config = dict(
    model='masked image model',
    dataset='regions of photos with short descriptions (Visual Genome)',
    train_examples=101725,
    image_size=48,
    crop_scale_min=0.5,
    horizontal_flip=True,
    translate=0.12,
    method='mae',
    mask_ratio=0.6,
    loss='mse',
    encoder_arch='vit',
    encoder_norm='rmsnorm',
    encoder_norm_position='pre',
    encoder_activation='gelu',
    encoder_mlp_ratio=4,
    encoder_head_dim=32,
    encoder_fused_qkv=True,
    encoder_bias='all',
    encoder_qk_norm=True,
    encoder_parallel_block=False,
    encoder_inner_norm=False,
    encoder_moe='expert_choice',
    encoder_drop_path=0.05,
    encoder_num_experts=16,
    encoder_moe_every=2,
    encoder_expert_mlp_ratio=0.5,
    encoder_experts_per_token=1,
    encoder_shared_expert=False,
    encoder_patch_size=[6, 6],
    encoder_layers=12,
    encoder_width=128,
    encoder_positions='learned',
    decoder_width=128,
    norm_pix_loss=True,
    decoder_layers=2,
    residual_init='scaled_by_depth',
    optimizer='muon',
    muon_scale='match_rms_adamw',
    learning_rate=0.0048,
    momentum=0.95,
    nesterov=True,
    orthogonalizer='newton_schulz_5',
    adamw_lr_other_params=0.0014,
    max_steps=6700,
    batch_size=384,
    epochs=25.3,
    lr_schedule='wsd_sqrt',
    decay_fraction=0.4,
    final_lr_fraction=0,
    warmup_steps=670,
    weight_decay=0.0,
    adamw_weight_decay_other_params=0,
)
Rows from block 10 of the encoder of a small masked image model, named by matrix and row number. Rows with one number belong to one neuron. Each number is 128 + 24 x the weight over its row's rms, rounded and kept within 0 to 255. All counts start at 0. Numbers have three digits each. After the name is the row's rms in percent of the matrix's.
After each neuron's rows are labels from the 100 images, of 14848, where the neuron reaches its highest value: "strongest on" is what is common among them. Only what is clearly more common there than usual is listed. The data: regions of photos with short descriptions (Visual Genome).
# fc1: MLP up (encoder.blocks.10.mlp.fc1.weight, 512x128), inputs 0-127
# fc2: MLP down (encoder.blocks.10.mlp.fc2.weight, 128x512, transposed), outputs 0-127

fc1.432 112:122104168127154124151124067125163169088134131139133107122130121094119103118151138128143153124134095087141134076101139132071103154111136138141167109123099113140148105157117091130068138141131165152124090093129158099146142168080138104132077128101110103094138120163104133154103110146107127088127090174129120155148149130150139103111112174125156113123103144124107094138119143120126130133131
fc2.432 109:112170110155098111160156166144112110146126147111160164136134091169133127167107146123094110128129133127126118158151123089160137103132120148121117159188150120153116134096140150125151177147138126114092197114136131157110104092170150174119146087148113170129101145110144114135155164125150100153104135097120126096137141126119098146137117090165093145103155143133165164138133122160116127140130
strongest on: text has "sign"

fc1.487 121:121098137129115127124133096099082133115120056152121121154153119121102144115116106150162154099119118109151125097149156085098170143149160099123145141120074142124124112123130095118107120134153126142152111128121132115079100132131133135164126134106150181126107119109130119116147096098097132104130122133120112145121118106111119104122089186114114170086108120121213122140167150145117135086091
fc2.487 126:115095076112132121133113121134123129156150132131131145144090119122117087163105122122151111174145150126088146118131118090137136145139158169100124133179150155133120176107125091103128148114141183133126135133117132117171112169126155112105157141098118178134145112116077167117112151098108104118124143085142130173139157122103177116122123172179115146098114131154117137140104132130135077155100
strongest on: text has "sign"

fc1.337 151:124085165150075091135153119149078136089078131151130114164148127126096148163135110122127096109130095189151100166116121128138157135103096122113129099093094134144124140129141140148081088083178131103138109112128169118140103137158089156140108141142127141147113129144151094144174100106121129127131126101108133135120135121119148161142085157128147140083124118143139162169141156130112136116113
fc2.337 118:146111137138084129132110108101148131133127182148124066152112116102093097130159124114140103121160087115109126113125136098098158148140151153151142130129144141124114161118106159135134082101142181126124078125125150085099137168152150109137118172119117119153136155151141104152130116104142126132158097129082151147177093108126125120139099126137119112140144124106113170144173147116157101118198
strongest on: text has "sign"; text has "red"

fc1.276 127:107088116168107116130115114123147141148117102100131111113103124111117101123131139170172092094177094110140112141090116102087071158159114102131094147142103140135118095123112117104055101158139165139139127093157132158096133158109124119131111104130085162122110110163115154111125078112136118162143131144152130174124112090136126112148132144131139120120152086156133126152111167166129110124134
fc2.276 125:137159065128064090135147151124151155118152142123148131150107112116142134092122116122094125147146126160124137135122165139139164139074140133158100119153161127110117122108114162168166153105112117114140146150084118114180096129136081129137123117156143119123120170159095106157116142137130087123148118132130117135078142129101105129126136116136172145115080141140179109094097103159129168104112
strongest on: text has "sign"

fc1.169 041:090108123142158117114151143143083090128135113115162113151148147153154117145072132119112135083108110170142089137125124111139165149121118086131147132123101076116128107120133130103111099117170103161125108116123124096126114118144128149123137139165106130125146144148105118103181167100068120084140101167134130121105143112109097060128112152124133114128108107140112158136092181123161118168115
fc2.169 079:137140118125109114135110100130153190113122135166097112122092128102100126086164124132160135161149161085116169139115130128130121107147120171123118138144136177157120123129151121136148159127097127100130144111121134148132138118104111116116169130118156133109107120117128134141102091161196115184106152116145127140149118136130200184138131106149104165139165169112141092129138089098097157116141
strongest on: text has "sign"

fc1.110 150:138094063099112186132131126124099140115129097155166090153118153085119181105162106143125142134111163164112150139169133133160089103162075140113108078142103145126137114127106119104085127106143109137102163131126106129149128141149087112106111112129128117104145101110098133149121105140137128133100180132133148114156069096113110134138127135131104120123113142137118121121101124158096092111164
fc2.110 133:124118109114136143127143121101126156072096118118132101130123157111106129137113153140113110101086122110088111120134133160142116157148114176133134110154145123126120167114125167123119159091160141145104128169132161157168096124074159125101129148140119152175103119160170172142128146142144159099135114094123120170151166109147100140071127157157110098132137151141113120099161112146175156152101
strongest on: text has "man"

fc1.509 113:187132133145127137126118135161132108116122154123149124138167107118155107173137077111150103109077109134126135126171121139149134150162123122142136111143168136121116148130129159094146099124118155157105190128133121104127148171141135175146119163135140148146124140145144110092122137167097163104172150127146126085084110128123139187162137172133121153135146114070152129151144144111174146144134
fc2.509 112:091154104082142124119103090081115140128103094168166127145112106102161170108122116176124142119118140133125167118120154106150144125111141115173151120143131105126118140140159113134134127132141140118144095136112127098113070194124108115095150129145124104114153121125113126154154140121137099088094093114080154170114133090147102096111112135171133112123109150118132120076100149156102077133135
strongest on: text has "zebra"

fc1.305 131:121090162176126114127126154163075103159120151131097151093145111127066091107131121129138105078155112165138127139071128140121151155147137116111152155117130110099107122154124138153111103142159158160102114108134130123090146142124155143133103097111093096120144112157100152099141125129136118136127095128143110137157092149148136142146088143141096088090100107152099111141107111124139061140109
fc2.305 112:112154059097126108179111117111164147126115107105142098116109143133154161120139150124142110186100158109102101126188134121123127120093131161127133097158090136127109126112088162173152164133107116150135138114118138128179114073111114116096143102166132131112098132122176140116106106111129105136128152156122113106141139094137127130142143139126144143147184130136146097132149115149113194138132
strongest on: text has "sign"

fc1.275 124:116132163112142153144135142155117139094082144120103142146120116145104074114116124130092167094170120132135153133143119098122123139097150056140111125138140134117119134132130131101115133134129158110119141095117187130133121146123151096138109076152115125164142161128131140107115139123099142114155129108104142132141108129137134168159116122169146107134073145155134122138112183146180050168165
fc2.275 119:156134155162118129105126128105108199129121148103126096173113104126094078136157133138153132081078116118111167148126097105120114103176100075116145116096131122110131119151114138138120122126143158125111141149122121100125125169156182145129140103127082139147115140123156155145095115166132162120130110154146139157112132114119140143180149149134136105119109154132103131168136094179162108096107
strongest on: text has "sign"