python train.py --crop_scale_min=0.5 --encoder_norm="rmsnorm" --encoder_fused_qkv=true --encoder_parallel_block=false --encoder_inner_norm=false --encoder_drop_path=0.05 --encoder_moe_every=2 --encoder_positions="learned" --decoder_width=128 --optimizer="muon" --lr=0.0048 --orthogonalizer="newton_schulz_5" --adamw_lr_other_params=0.0014 --final_lr_fraction=0
Rows from block 6 of the encoder of a small masked image model, named by matrix and row number. Rows with one number belong to one neuron. Each number is 500 + 25 x the weight over its row's rms, rounded and kept within 0 to 999. All counts start at 0. Numbers have three digits each.
After each neuron's rows are labels from the 100 images, of 14848, where the neuron reaches its highest value: "peak at" is the part of the image that holds the peak. Only what is clearly more common there than usual is listed. The data: regions of photos with short descriptions (Visual Genome).
# fc1: MLP up (encoder.blocks.6.mlp.fc1.weight, 512x128), inputs 0-127
# fc2: MLP down (encoder.blocks.6.mlp.fc2.weight, 128x512, transposed), outputs 0-127

fc1.463:465463488484503501496530494504473479460516518540506486508500546483516505521510489548486529484503540505537445475504520465530479508549484468516502473516507504499506480468543501511487500510494472478496484512456497494539517492513458469443481447499522532480519492486451512536494500520544518520475487535499559536466469487484512470495504493540479502479498523517453498453492509526507489466475
fc2.463:495471477467505499447514494447525500479489483512520497479436504499479561489521480549490510450496505494520493531501507523469514495524494491527527442430480507499506494536506499496489502473495485512479505506533488458505503548558522502498537504488455482509518555531466480450525487503517491497511483513508507523485516462469497483498527530557471477508504522504498541481519521501509504522483
peak at: middle right

fc1.307:504557501503451497452490521479511464504505502532466452472516483497517511512528480459470524491520494568466463482509491502506511468486518508460482479491445464507533533512492514516501526521487503481507478504513480533515482518555544486481473467493510530462495523479538496496467502463481454462507481509493512483486483536475492525490505509477498509503529482511532475534549553493485486499463
fc2.307:533485509495495502534508505542498503481507528444528528507501496494465462499445506516518478517517476500538512515519479473525463507463490506514503504511538544525445478473499507463501493472524491477496541462514500478528524519464489517527531537479507475532497498527460517523525469491527506513460546477491495442518493486522495510457530503528494522504559509542466507536494500498474513503552
peak at: middle left

fc1.390:503480514476503514570520532502513517479519489489515474541479528466508475475542496492457509514470475530449438497505530499509522499481501515497513546519485457477517504480482505515515546515533546513518516476511468468518527478491474530511472489493538479479505503452503512491516476539508486462516490465504537521504480450534484490495529552498473461498549479486496518502514518494476458478492
fc2.390:485461472477534529525520503474460493472481543507559486479533487510515498503525527544485552525507460534474517534528457498490460490539476513498505537540455517539504487513471525509525482473486504479524526487472522489497445496496512524528466521472453497479464540499506540482493528491476533488495473514502501532473489491487507493459448490504476470494506515485522524478470503504515528506490
peak at: top right

fc1.291:555529471476491485496458526514521480519514514528498497517461484539473516513539484514483519524510474461502536499499492526497462487516506506537503502481512457535475484473472465521483497460485447510495481525517503518475501480514521529488474514544476514467486490487514462523538509493531472507540453553496492483483538502476496501550501479505514519460485500539489516483456531465466546523538
fc2.291:534524505514528482436500539502493509525463537484535468474519512514562502495466519474472459534504517516514487501494485509510486506487500460496494482509508498483521486510507494469515466544489506477460511480517533519559544512507524512519483528472463521514534488466525508473508547490464522466487532499495493527500481511501503483538473515495459543494504492485505542499541494551492482471565
peak at: bottom left

fc1.4:480548525530486499511527502477528528447527512503491516541481480498533502495501515513505485478522442465530504504507534460474467500473493528539487488477487480507503493489531453502532486501522539500476522454492493491511470542494483494486516491468526488507501484518492504501527492454461512490471546501492513464504466551527463478497457476512561521490511546508512467516538533521484472497449
fc2.4:494481470494546501487459509561497489510472505525511493444505531533443505510509505519474483512524514534449513522514442542513505495487504500512534520502501502558532525524479509472492524506508511539548473520510492542511490472493522506510486527488516535494502539534559501519504535515514498513487480442523524506497527481497495491491492496518480496521488436452494476512477475524468498537493
peak at: bottom left

fc1.445:487544549496498480474561525453480529487479505482463518501520438497513528462491532500487524503472509526520529494482436523520500479480486502470495476511452486514497534508525498520526493551492521473500531469548503466507515516512471464498481525500483507513460503527492503500494490489434481487500542471494504453495462505534504521528515512519490500478508543499525464482535491507527538507509
fc2.445:516512468481517526488492477490446528516536480441507504500518499485502548505530486494553499482511509502548502521527421456484520523495498489495517499480491468507463555561493497526479507528466550478470456523482501470496478490478514491501478503488535479471494486465504480514476508486523531482541491505513496510493481506470516447537513500501481492500461506476522496450539529479501475512493
peak at: middle right

fc1.310:461505500509505521515460483497576508510539492495480495532517469546525524514492476482472515492473501483494533499535509503466493454474492478542482521488502525496556526492479478500524499515491506514518488500488514545496538516455487472475497502528470508525519466474544464521527494485531474470483519496533448502503547518527528464471544528477465537497469518523491501532532469467510507492508
fc2.310:544498492446516507453483501499474519501449529534516489491485471453534530461441493491487511473512486471499506450485514502497489480494524467502502468468464504495508473529548478510497530480502499467500509481489454459534485530524535473514527471506512530483454517453521517485501516504514479501519522505473502502490490486466528537506507475485524510515447490510481550493456528511459526473484
peak at: bottom left

fc1.506:519477477472489496505485482475497507480529473511473487496512508499470428470531537516489453532492506489492488487496474523466513473535532445495478491474504477458476500505543534507451527493483468502503480501477520503473484482557497512475478522472484473529480532518530494516562514463505484446482513516467534482508439474487526525507462503473495473497501509486468533472506466500508469503507
fc2.506:474532510499547513503543527550524503517503488491529534517508464504545517515463462488495516481529514517496512509517478515483494512497424515490520495508497501543510532480474487469520428512516536514524448488515491488516547497508512474512500504513511504496487423470476497481511480498457487498477480520492485454498526487557516482491508504483531481493528475573500465518496491490523506490510
peak at: bottom right

fc1.263:518481512512536507487479509509528499516489479487467497540496481540461481490513490502471469466478468519489495497530502467520516473490533514478516508436501543469464478534446549531504482512461490511500471435486525514533493469457459491542475536505508506520502467531531541479490516528479502518489490482527474497549494492488489520501536486482490460541518501453476488528494511521526514474486
fc2.263:515542447477487534498495478464499521471532478541536457466449480493549480528482539465508535478497523480471513521504513531510466492482491530534438477514508444480499504478482516496498522495508497516489508521513503510460508522518529508503509505492514494472510523499473490507517529458520519458526485511483475443499489554523502496464480489517521514499538514485536520502466531487449479476476
peak at: bottom left

fc1.313:522526501518459495511502458523473515523489511512518509463482490494502534500481525501464521470419503467490488510469491498480481478489499525513496471512503534555513517528460563530495510497504499488557507490476516462524473457523441537507521529494530511466512461538462505491541516477510471509519509502525497505471478452495519494500505524504465503483486452505535519484511494515489533471466
fc2.313:493517495508551486492496476469521518532531500464479463479462502483487502526484549468508470498516484526465503542547536495494493505478489510526494500510507476489526498519479529485486475502504561489500515517485475470562493471466543472469489487491511496481497481486537540480511509455442542457521504498483536517520518474507466495555516481506533525502499482507484514562523495478507475538508
peak at: middle right

fc1.95:501485483465519535515505493511480505488495520470483494527528465514521495434465480480537486533496538556452476519525519535498488490499500478504502527512517512503493469537512493485443516459528502515479501481523557554503512467508488517472484494493556529495478509484495497481497507478534476487486487467523502522524501509462477510496548560477500511461511496501492479536503504542463536449516
fc2.95:496487500470464478483533485531494503532498508511504474504505508514528466524504454504518485511545510501515477514463521495541466538504519516510495520482512516528452537496503526482492530494423500512504479506493509528461510512533473492445499559505481522437481497502484483487523502468515483500507511503513516533455517494522524504487520523531456543513536508489508465437499492542543469471479
peak at: top right

fc1.344:482506470482488464484473473471480508538503514512488506502504514478469534546500467474503499518472550511507457465489478507507473475471449501468494528552469494530478456507442494537491508491508474506505510486504469486530515450516527514455482531531503501521461478546470546528539484496509495485476501508527500469526475465491484472464494486479529524482486540496485461462512512502470508471514
fc2.344:493472508520517524479533508510486507452451493481499463493453511466475554503459558493552492494481479502496487511489529514487487527541492547532508477479516513486511508474536492471492471503473494524441482526534524469476479510490543494523510503457484507515524537519537528482488499530503558485509491483500476540500533502524468504509492512477492539494533503478496526501514460460483488492450
peak at: top right; middle right

fc1.207:534494531530486504491499458545489520456507500549515464492506479506495491497513456485489527528487508523497502508504476463479516456486479525481504481501524484469519490492514522540480513490486493533501459474491502464501464522474448447526508462508502493499491523507529484498467503496485498538503495452521512439462497478543517521465556435517533501483524469466518549521502513489528531493489
fc2.207:512496525568468466490509560481501472493498509483473493512472514512490474510536486500515514442510515519491475454478474500504523514460495491479532496476496487444490493499502504505508472523501478491492507509465447508534476489476481494449478531452496422491485504524460500493504496499543458480466510468536470531486498500474514482515479488492510474448468508526475452483536489493498493518493
peak at: top right

fc1.278:491544510474457514503497518490516533482452507523497523472531455509519538447487534482521510503436450502520513519509481462505496473476505454482469459530473477536479470496542539519498484489505501495539519495492524464498511477481456505493506523483548474536523494546465476478498524508501514482509511502507452476484484481513494509557461492528472527482520466476483525479488507494518496523491
fc2.278:490531545440509458491507497516478495487551528513463468497522470485454477474527502482501518489495501497491457503505490499478537510489504489505502515496491481469499551540489490536505499487518498493481486531530477484505486494492515446475472497486491502482504471502513501498547493469499474507471442491482485553528504514449487490559509513500511535460444511488473507476523489487585521504526
peak at: middle right

fc1.500:502518507516483497519495532466530485498475547530490471457462495505539479529501469501502468486487496518521507490500526491506462515483516499489526497475462475483518515447492530451509478476498449497492569506510496495476499504507502523516530507470502473502498511500464473458499482499458549448530533512549472466503538504497492498506512507519546520488534493474530458542482508491484524490432
fc2.500:485459522480520493506521472501460506540483451459482522495493496478467527474508492528516500509510493471479478514484496493504568508536476513474528482455529545506504476560479460525497511487536525528487429511487532511511477481518511465482477490517501512517528498490546517501493485488545451517460480480482520531506493475502507491493520523481456435510466500506473506500508475493496477487539
peak at: middle left

fc1.452:519483502467528538469472557533503502460495489473487520512510553471465497486517496480528502496475525489487472490544493519519482506516497501500523508486497444490464496523468466546518534494486530505474476536542484493524547503527487481506486524539521548515477496488465497473473522501495502531448505488520528452471491503466506483494512478509528482529536525482482449478532471516488490521551
fc2.452:497503489510494487522495453511494460536463482514533496456447458496518505510494480494527482546487492456485509527526459420492496519502528510503488466554512548488494473444469488484489478488494484487511500473506472491465431553494509484493531498464464486497486515459477517498501460461509498500508498494489486488529507500528524525489455465504499510488511465521524507506465518504494509505543
peak at: top right

fc1.508:535494476512465494507490517478523494495497524515490532483517495478476493526494512444517525482481506502487449499556495538483508461496465473542500475468500508528516513524488482505455509461489521510518476497488527547514508485469479495533489491532443518457504523540500508495458501504516488542489515511496452523478485486517541476491499475477508528518452447527492479497513493529477464463428
fc2.508:464469514475502470467505531500507494502517515470478515484451495490490520487480469507507504524512469512449523516498501564496505506496501508457494522487541545499477533550494481488481561529516502503510519455532496485481526515503478491486478490520517442538505474493510529429532485503517516476499530539499523500487501489474521536489516514525495530507544500546538452515521508511481542540503
peak at: top right; top left

fc1.437:521457503505513522531515501480496469505543445493490499497472469540502484486518520503497505514483501510469530493499518473461464470532517479519485481506503458504535494477484503451488477460521461440464490524498538463489513502481506522540525533524575499483497463498504497509534501505481479496499513543488529543494467576505454491539506489473487525471487487524527516495512517497475499480501
fc2.437:506508470483542506500494507525503489477468511521486522469482468510524545503473496510546493507470485479439521478523520534438496497499549510473498478551506470492480486504501488457523500497500499473505523500503518511471507518477483459488525497500465488515504512483445486473498469512477492503532520513519465569499572527504522502529513468529465563499512490520512501524534477465483493514461
peak at: middle right

fc1.157:519483513499517441490493504469501532525515501496464474516570517526519479517469521432461480492479473521502541470494505508487543511487506446535521489513497544521544484487463524495480483532509472483494455518486495518488481501491519500508457471469513525550516507470524498513520472488531495501493530505525505519529500470550472463516546515474486473498485546522499493531497508520484502493538
fc2.157:525486483491457515499475522512551459469459505487470491470447462492490505512517482507524472509521460519465491502524504491539521489477512513478516467470460538485452525456483498535500483500544473525462493530509470478530484512483512476506516492504473492523540558483503484490465487481463454486524507523485464536480503463493504495478488512536505462491467496483475496506471470482555523490525
peak at: bottom left; bottom centre

fc1.77:505530501493548505478557500511525492533497510469501514498534478550493489522486518482486487510495511470527493522579498508481508485540496510493543478522498487481480529468460539488504514520538490491478499475484519501486516516502488484501518491504526525482484492460506472483492461488494498467555474507496482531508449496528549492497522462502482480521502512514488573527523511503576555490524
fc2.77:496474501501467507465451494504458487486470502502494499472516486464523525472497478474514497551445481516447500498493520500532517540491503519504534502461528484499526464520538475522512532488480490502515483533546487498516495492551528484523469487494483477498557525505501499490501530536503540533457513498514506524441510532517482511522518539543496505482491525448515463465463506475484486519469
peak at: bottom left

fc1.398:503516486508480494508498461477471518488474510483500481515536486498508528521487476474562489523515501546504533500463547471489501512485543525507469494540493516523491500470476503499507461501522487491483498489534486529507465469508503505476538532519512480507504515499538522516514518470527459434471491492530500500528508484547439520462509497482489505522541507467507468479555485493427532479462
fc2.398:496526503488529511456502534517530548497509545506522479513487523532485502531518555500517491486510503526498510526529511525476567505513521490470523506501502502493510535546511489477479509531497496521498517489475518518442512505513491488498486511479508561458509540461512455494543513491470540486548514490521498532460475516509514532533526461450492501536513512520506503511458474482551501497464
peak at: bottom right