Weights of a small masked image model: trained on regions of photos with short descriptions (Visual Genome).
Rows from block 8 of the encoder of a small masked image model, named by matrix and row number. Rows with one number belong to one neuron. Each number is 128 + 24 x the weight over its row's rms, rounded and kept within 0 to 255. All counts start at 0.
After each neuron's rows are labels from the 100 images, of 14848, where the neuron reaches its highest value: "strongest on" is what is common among them. Only what is clearly more common there than usual is listed. The data: regions of photos with short descriptions (Visual Genome). In brackets: how many of the 100.
# fc1: MLP up (encoder.blocks.8.mlp.fc1.weight, 512x128), inputs 0-127
# fc2: MLP down (encoder.blocks.8.mlp.fc2.weight, 128x512, transposed), outputs 0-127

fc1.249 [139 114 129 176 137 137 134 147 140 105 110 157  95 108 111  92 103 108 141 133 133 138 165 138 148  65 128 137 156 152 146 132 133  68 153 178  92 108 128  92 123 176 178 138 164 121 140 118 109 116 115  75 152  92 100  96 152 114 145 134 144 140  87 152 128 122 113  93  68 153 120 123 121 142 118 114 110 136 132 128 127 112 178 119 117 130  92 160  90 125 138  92 130 138 184 147 150 128 118 130 139 135 124 134 151 100 142 130 146 110 134 108 130 153 145 119 158 165 157 132 126 112 107 130 113 104 154  94]
fc2.249 [142  95 137 137 108  92 135 120 119  98 112 138 138  98 122 110 140 142 108 121  96 123 160 131 131 143 110 147 146 104 127 108 110 123 152 141  96 133 136 125 130 121 129 125 110 112 150 155 142 131 124  93 158 134 124 111 151 121 139 124 126 204  84 150  92 122 101 109  74 181 146 147 134 129 105 155 110 161 125 104  63 111 128 127  94 121 156  85 159 128 105 146 151 139 124  99 121  99 132 152 132 146 132 103 117 151 149  79  61 140 169 119 131 129 105 104 175 124 159 156  64 137 124 128 106 143 116 151]
strongest on: text has "sign" (28)

fc1.111 [113  96 128 132 134 114 162  91  76 157  97 129 129  79 141 127 144  98 155 135  86 141 100 133 120  96 193 116  99 120 109 136 139  89 144 115 147 103 115 112  96 131  94 140 159 108 138 155 110 164 126  96 161  98 119 142 104 175 135 138  80 139 109 132 124 153 142 103 179 150 120 100 145 127 130 161 157 149 151 108 141 113 156 134 127 135 167 123 148 174 117 136 140  95 103 161 115  91 109 100 171 142 166 130 120 137 148 107 150 101 130 128 120 146 112 112 142 125 102 138 163 119 119 149 168 114 112 157]
fc2.111 [136  97 167 158 122 157 119 115 125 132 137 157 144  98 161 145 130 168 123 121 126 151  80 115 156  99 141 124 169 128 127 102  73  94 144 122 133 101 124  91 117 143 153 156 132 102  93 108 121 163 114 118 114 106 121 139 128 126 181  92  84 147 140 175 154 126 102 144  97 160 141 101 122 110 132 160 131 126 154 135 128  75 136 136 122 137 139 165 180 111 169  70 152 128  94 166 113  59 129 117 159 149 142 121 117 151 123 135 137 131 159 105 131 131 133 146 146 124 117 132 120 145 151 141 136 109 117  96]
strongest on: text has "sign" (51); text has "white" (28)

fc1.448 [124 130 156 116  95 142 160  93  95 136 112  96 124 107 152 138 118 106 134 135 120 135 146 118 108 122 195  80 119 138 126 174 125 116 152 130 112 112 122 138 108  86 120 128 167 123 148 130 146 162 138 127 135 162 121 122 121 165 106 134  94  94 158 138 152 137 112 108 126 142 135 101 103 156 107 119 146  97 118  81 141 116 168 161 150 117 190 150 167 160  83 128 128 154  92 127 137 147  98 103 145 126 163  89 134 165 133 125 157  88  95 141 149 100 135 124 136 175 101 115 141  99 169 126 140 134 119 165]
fc2.448 [180  98 147 158 119 141 162 130 118 139 110  76 179 153 134 129 124 189  75 137 118 148 115 118 133 112  87 144 163 132 125 159  76 106 124 116 137 106 138  92 114 148 120 117  97 125 145 106 131 161 138 143 156  90  92  97 132 134 190  90 124 150 108 146 129 134 100 155  90 151 118 126 138 128 123 128 121 117  99 137 155  76 131 138  91 135 116 128 100 151 105  94 120 145 121 129 128  61 116 130 139  85 141 143 151 143 109 103 146 150 114 124 128 134  91  99 136 117 126 169 112 143 125 123 106 107 129 127]
strongest on: text has "sign" (27)

fc1.187 [100 160 129 118  85 121 188 103 118 136 119 109 137 157 156 115 114 147 126 132 124 136 115 102  88 101 102 113 101 125 158 170 106 129 104 134 115 153 139 131 134  68 103  84 159 125 120 113 157 167 100 149 125 126 132  87 135 103 149  88 123 146 102 153 102 118 117 137 122  98 107 139 131 149 176 132 149  98 143 116 133 140 160 116 125 132  98 166 117 124 152 146 142 127 146 113 115 182  85 131 157 136 107 154 181 135 128 161  93 123 123  84 132 143 143 148  95  84 130 105 116 113 115  91  92 134  95 106]
fc2.187 [119 162 161 123 155 149 124 116  91 136 162 129 118 112 129 131 131  98 135  98 105  89 126 132 163 130 147 120 148  77 121 100 136  86 131 101 125 127 133 147 124 144 118 150 138 169 117 134 157 145 131  89  98 105 119 173 136 100 115 123 162  65 116 108 137 144 138 109 141  89 126 105 135 127 124 153 143 137 161 162 147 128  88 100 117 120 134 118 138 111 107 128  98 118  54 145 109 121  97 128  56 159 122 121 145 128 127  83 108 118 122 141 129 107 118  86 115  75 163 137 165 170 145 113 161 122 134 120]
strongest on: text has "man" (30)

fc1.319 [129 132 138 179  80 108 139 123 104 155 108 170 157 119 132 156 145 152  92 159 110 128 128 116 112 104 112 158 162 110 134 160 116 105 127 134 150 113 138  90 108 142 126 122  72 135 136  97 138 145 135 131 145 139 112 114 109 115 137  71 124 137 150 135 163 140 141 130 112 104 114 110 131 134 133 135 106 117 103  68 161  83 182 146 111 104 148 156 129 122 120  95 101 113  85 150 122 121 115 128 130  97  98 132 130 149 109 127 170 169 165 140 166 106  87 157  93 138 119 168 123  98 171 151 135 100 156 139]
fc2.319 [152 123 113  98 134 162 127 141 138 147 161 116 133 135 135 131 154 120 161 100  88 173 136 128 152 145 112 146 123 168 138 137 108 114 103 149 152 150 128 105 133 166 143 121 175  59 141 148 130 142 112 128 115 129  93 109 100 132 145 185  95  96 144  95 146 158 170 141 147 127 101 158 171 111  96 129 126 109 145  99 144 138 132 118 104 185  96 128 134 125  98  95 129 154 118 124 178 120 152 132 169 159 107 128 108  86 133  99 133 126 130 126 147 119 123 123 137 185 149 111 137 119 162 101 111 167 107 150]
strongest on: text has "sign" (25)

fc1.63 [162 124 147 140 134 115 117 107 140 129 141 127 130 115 144  94 151 173 138 103 130 141 131  93 127 138 148 154 127 110 116 140 111  99 155 131 129 126 117  90 163 132 158 161  92 124  94 116 135 120 164  96 140 141 145 150 142 118 151 120 122 195 130 159 146 103 114 101  96 120 138 140 139 106 150 194 113 151 108  93 116 141 168  76  88 115 122 151 151 121 130 149 168 131  83 148 110  96 114 112 139 139 102 126 183 130 128 124 165 131 143 129 102 100 107 115 164 133 136 111  98  81  87 141 170 171  97 119]
fc2.63 [129 143 155 143  86 163 106 110 119 151 100 112 102  74 144 174 138 108 129 122 138 135  97 130 152 144 144 175 146 137 120 117 138 131 143 110  83 103 127 112 160 140 149 158 149 133  92 181 147 149  73 130 112 108 110 151 127 123 137 135 104 114 173 133 120 118 134 122 106 157 142 114 178 119  90 156 125  91 110 192 138 133 151 149  83 128 141 144 142 132 130 115 116 133 123 100 162 101 105 126 128 151 116 123 129 106 137 116 105 157 176 120 138  90  78 133 140 146 140 124 104  85 135 114 192 132 124 132]
strongest on: text has "sign" (26)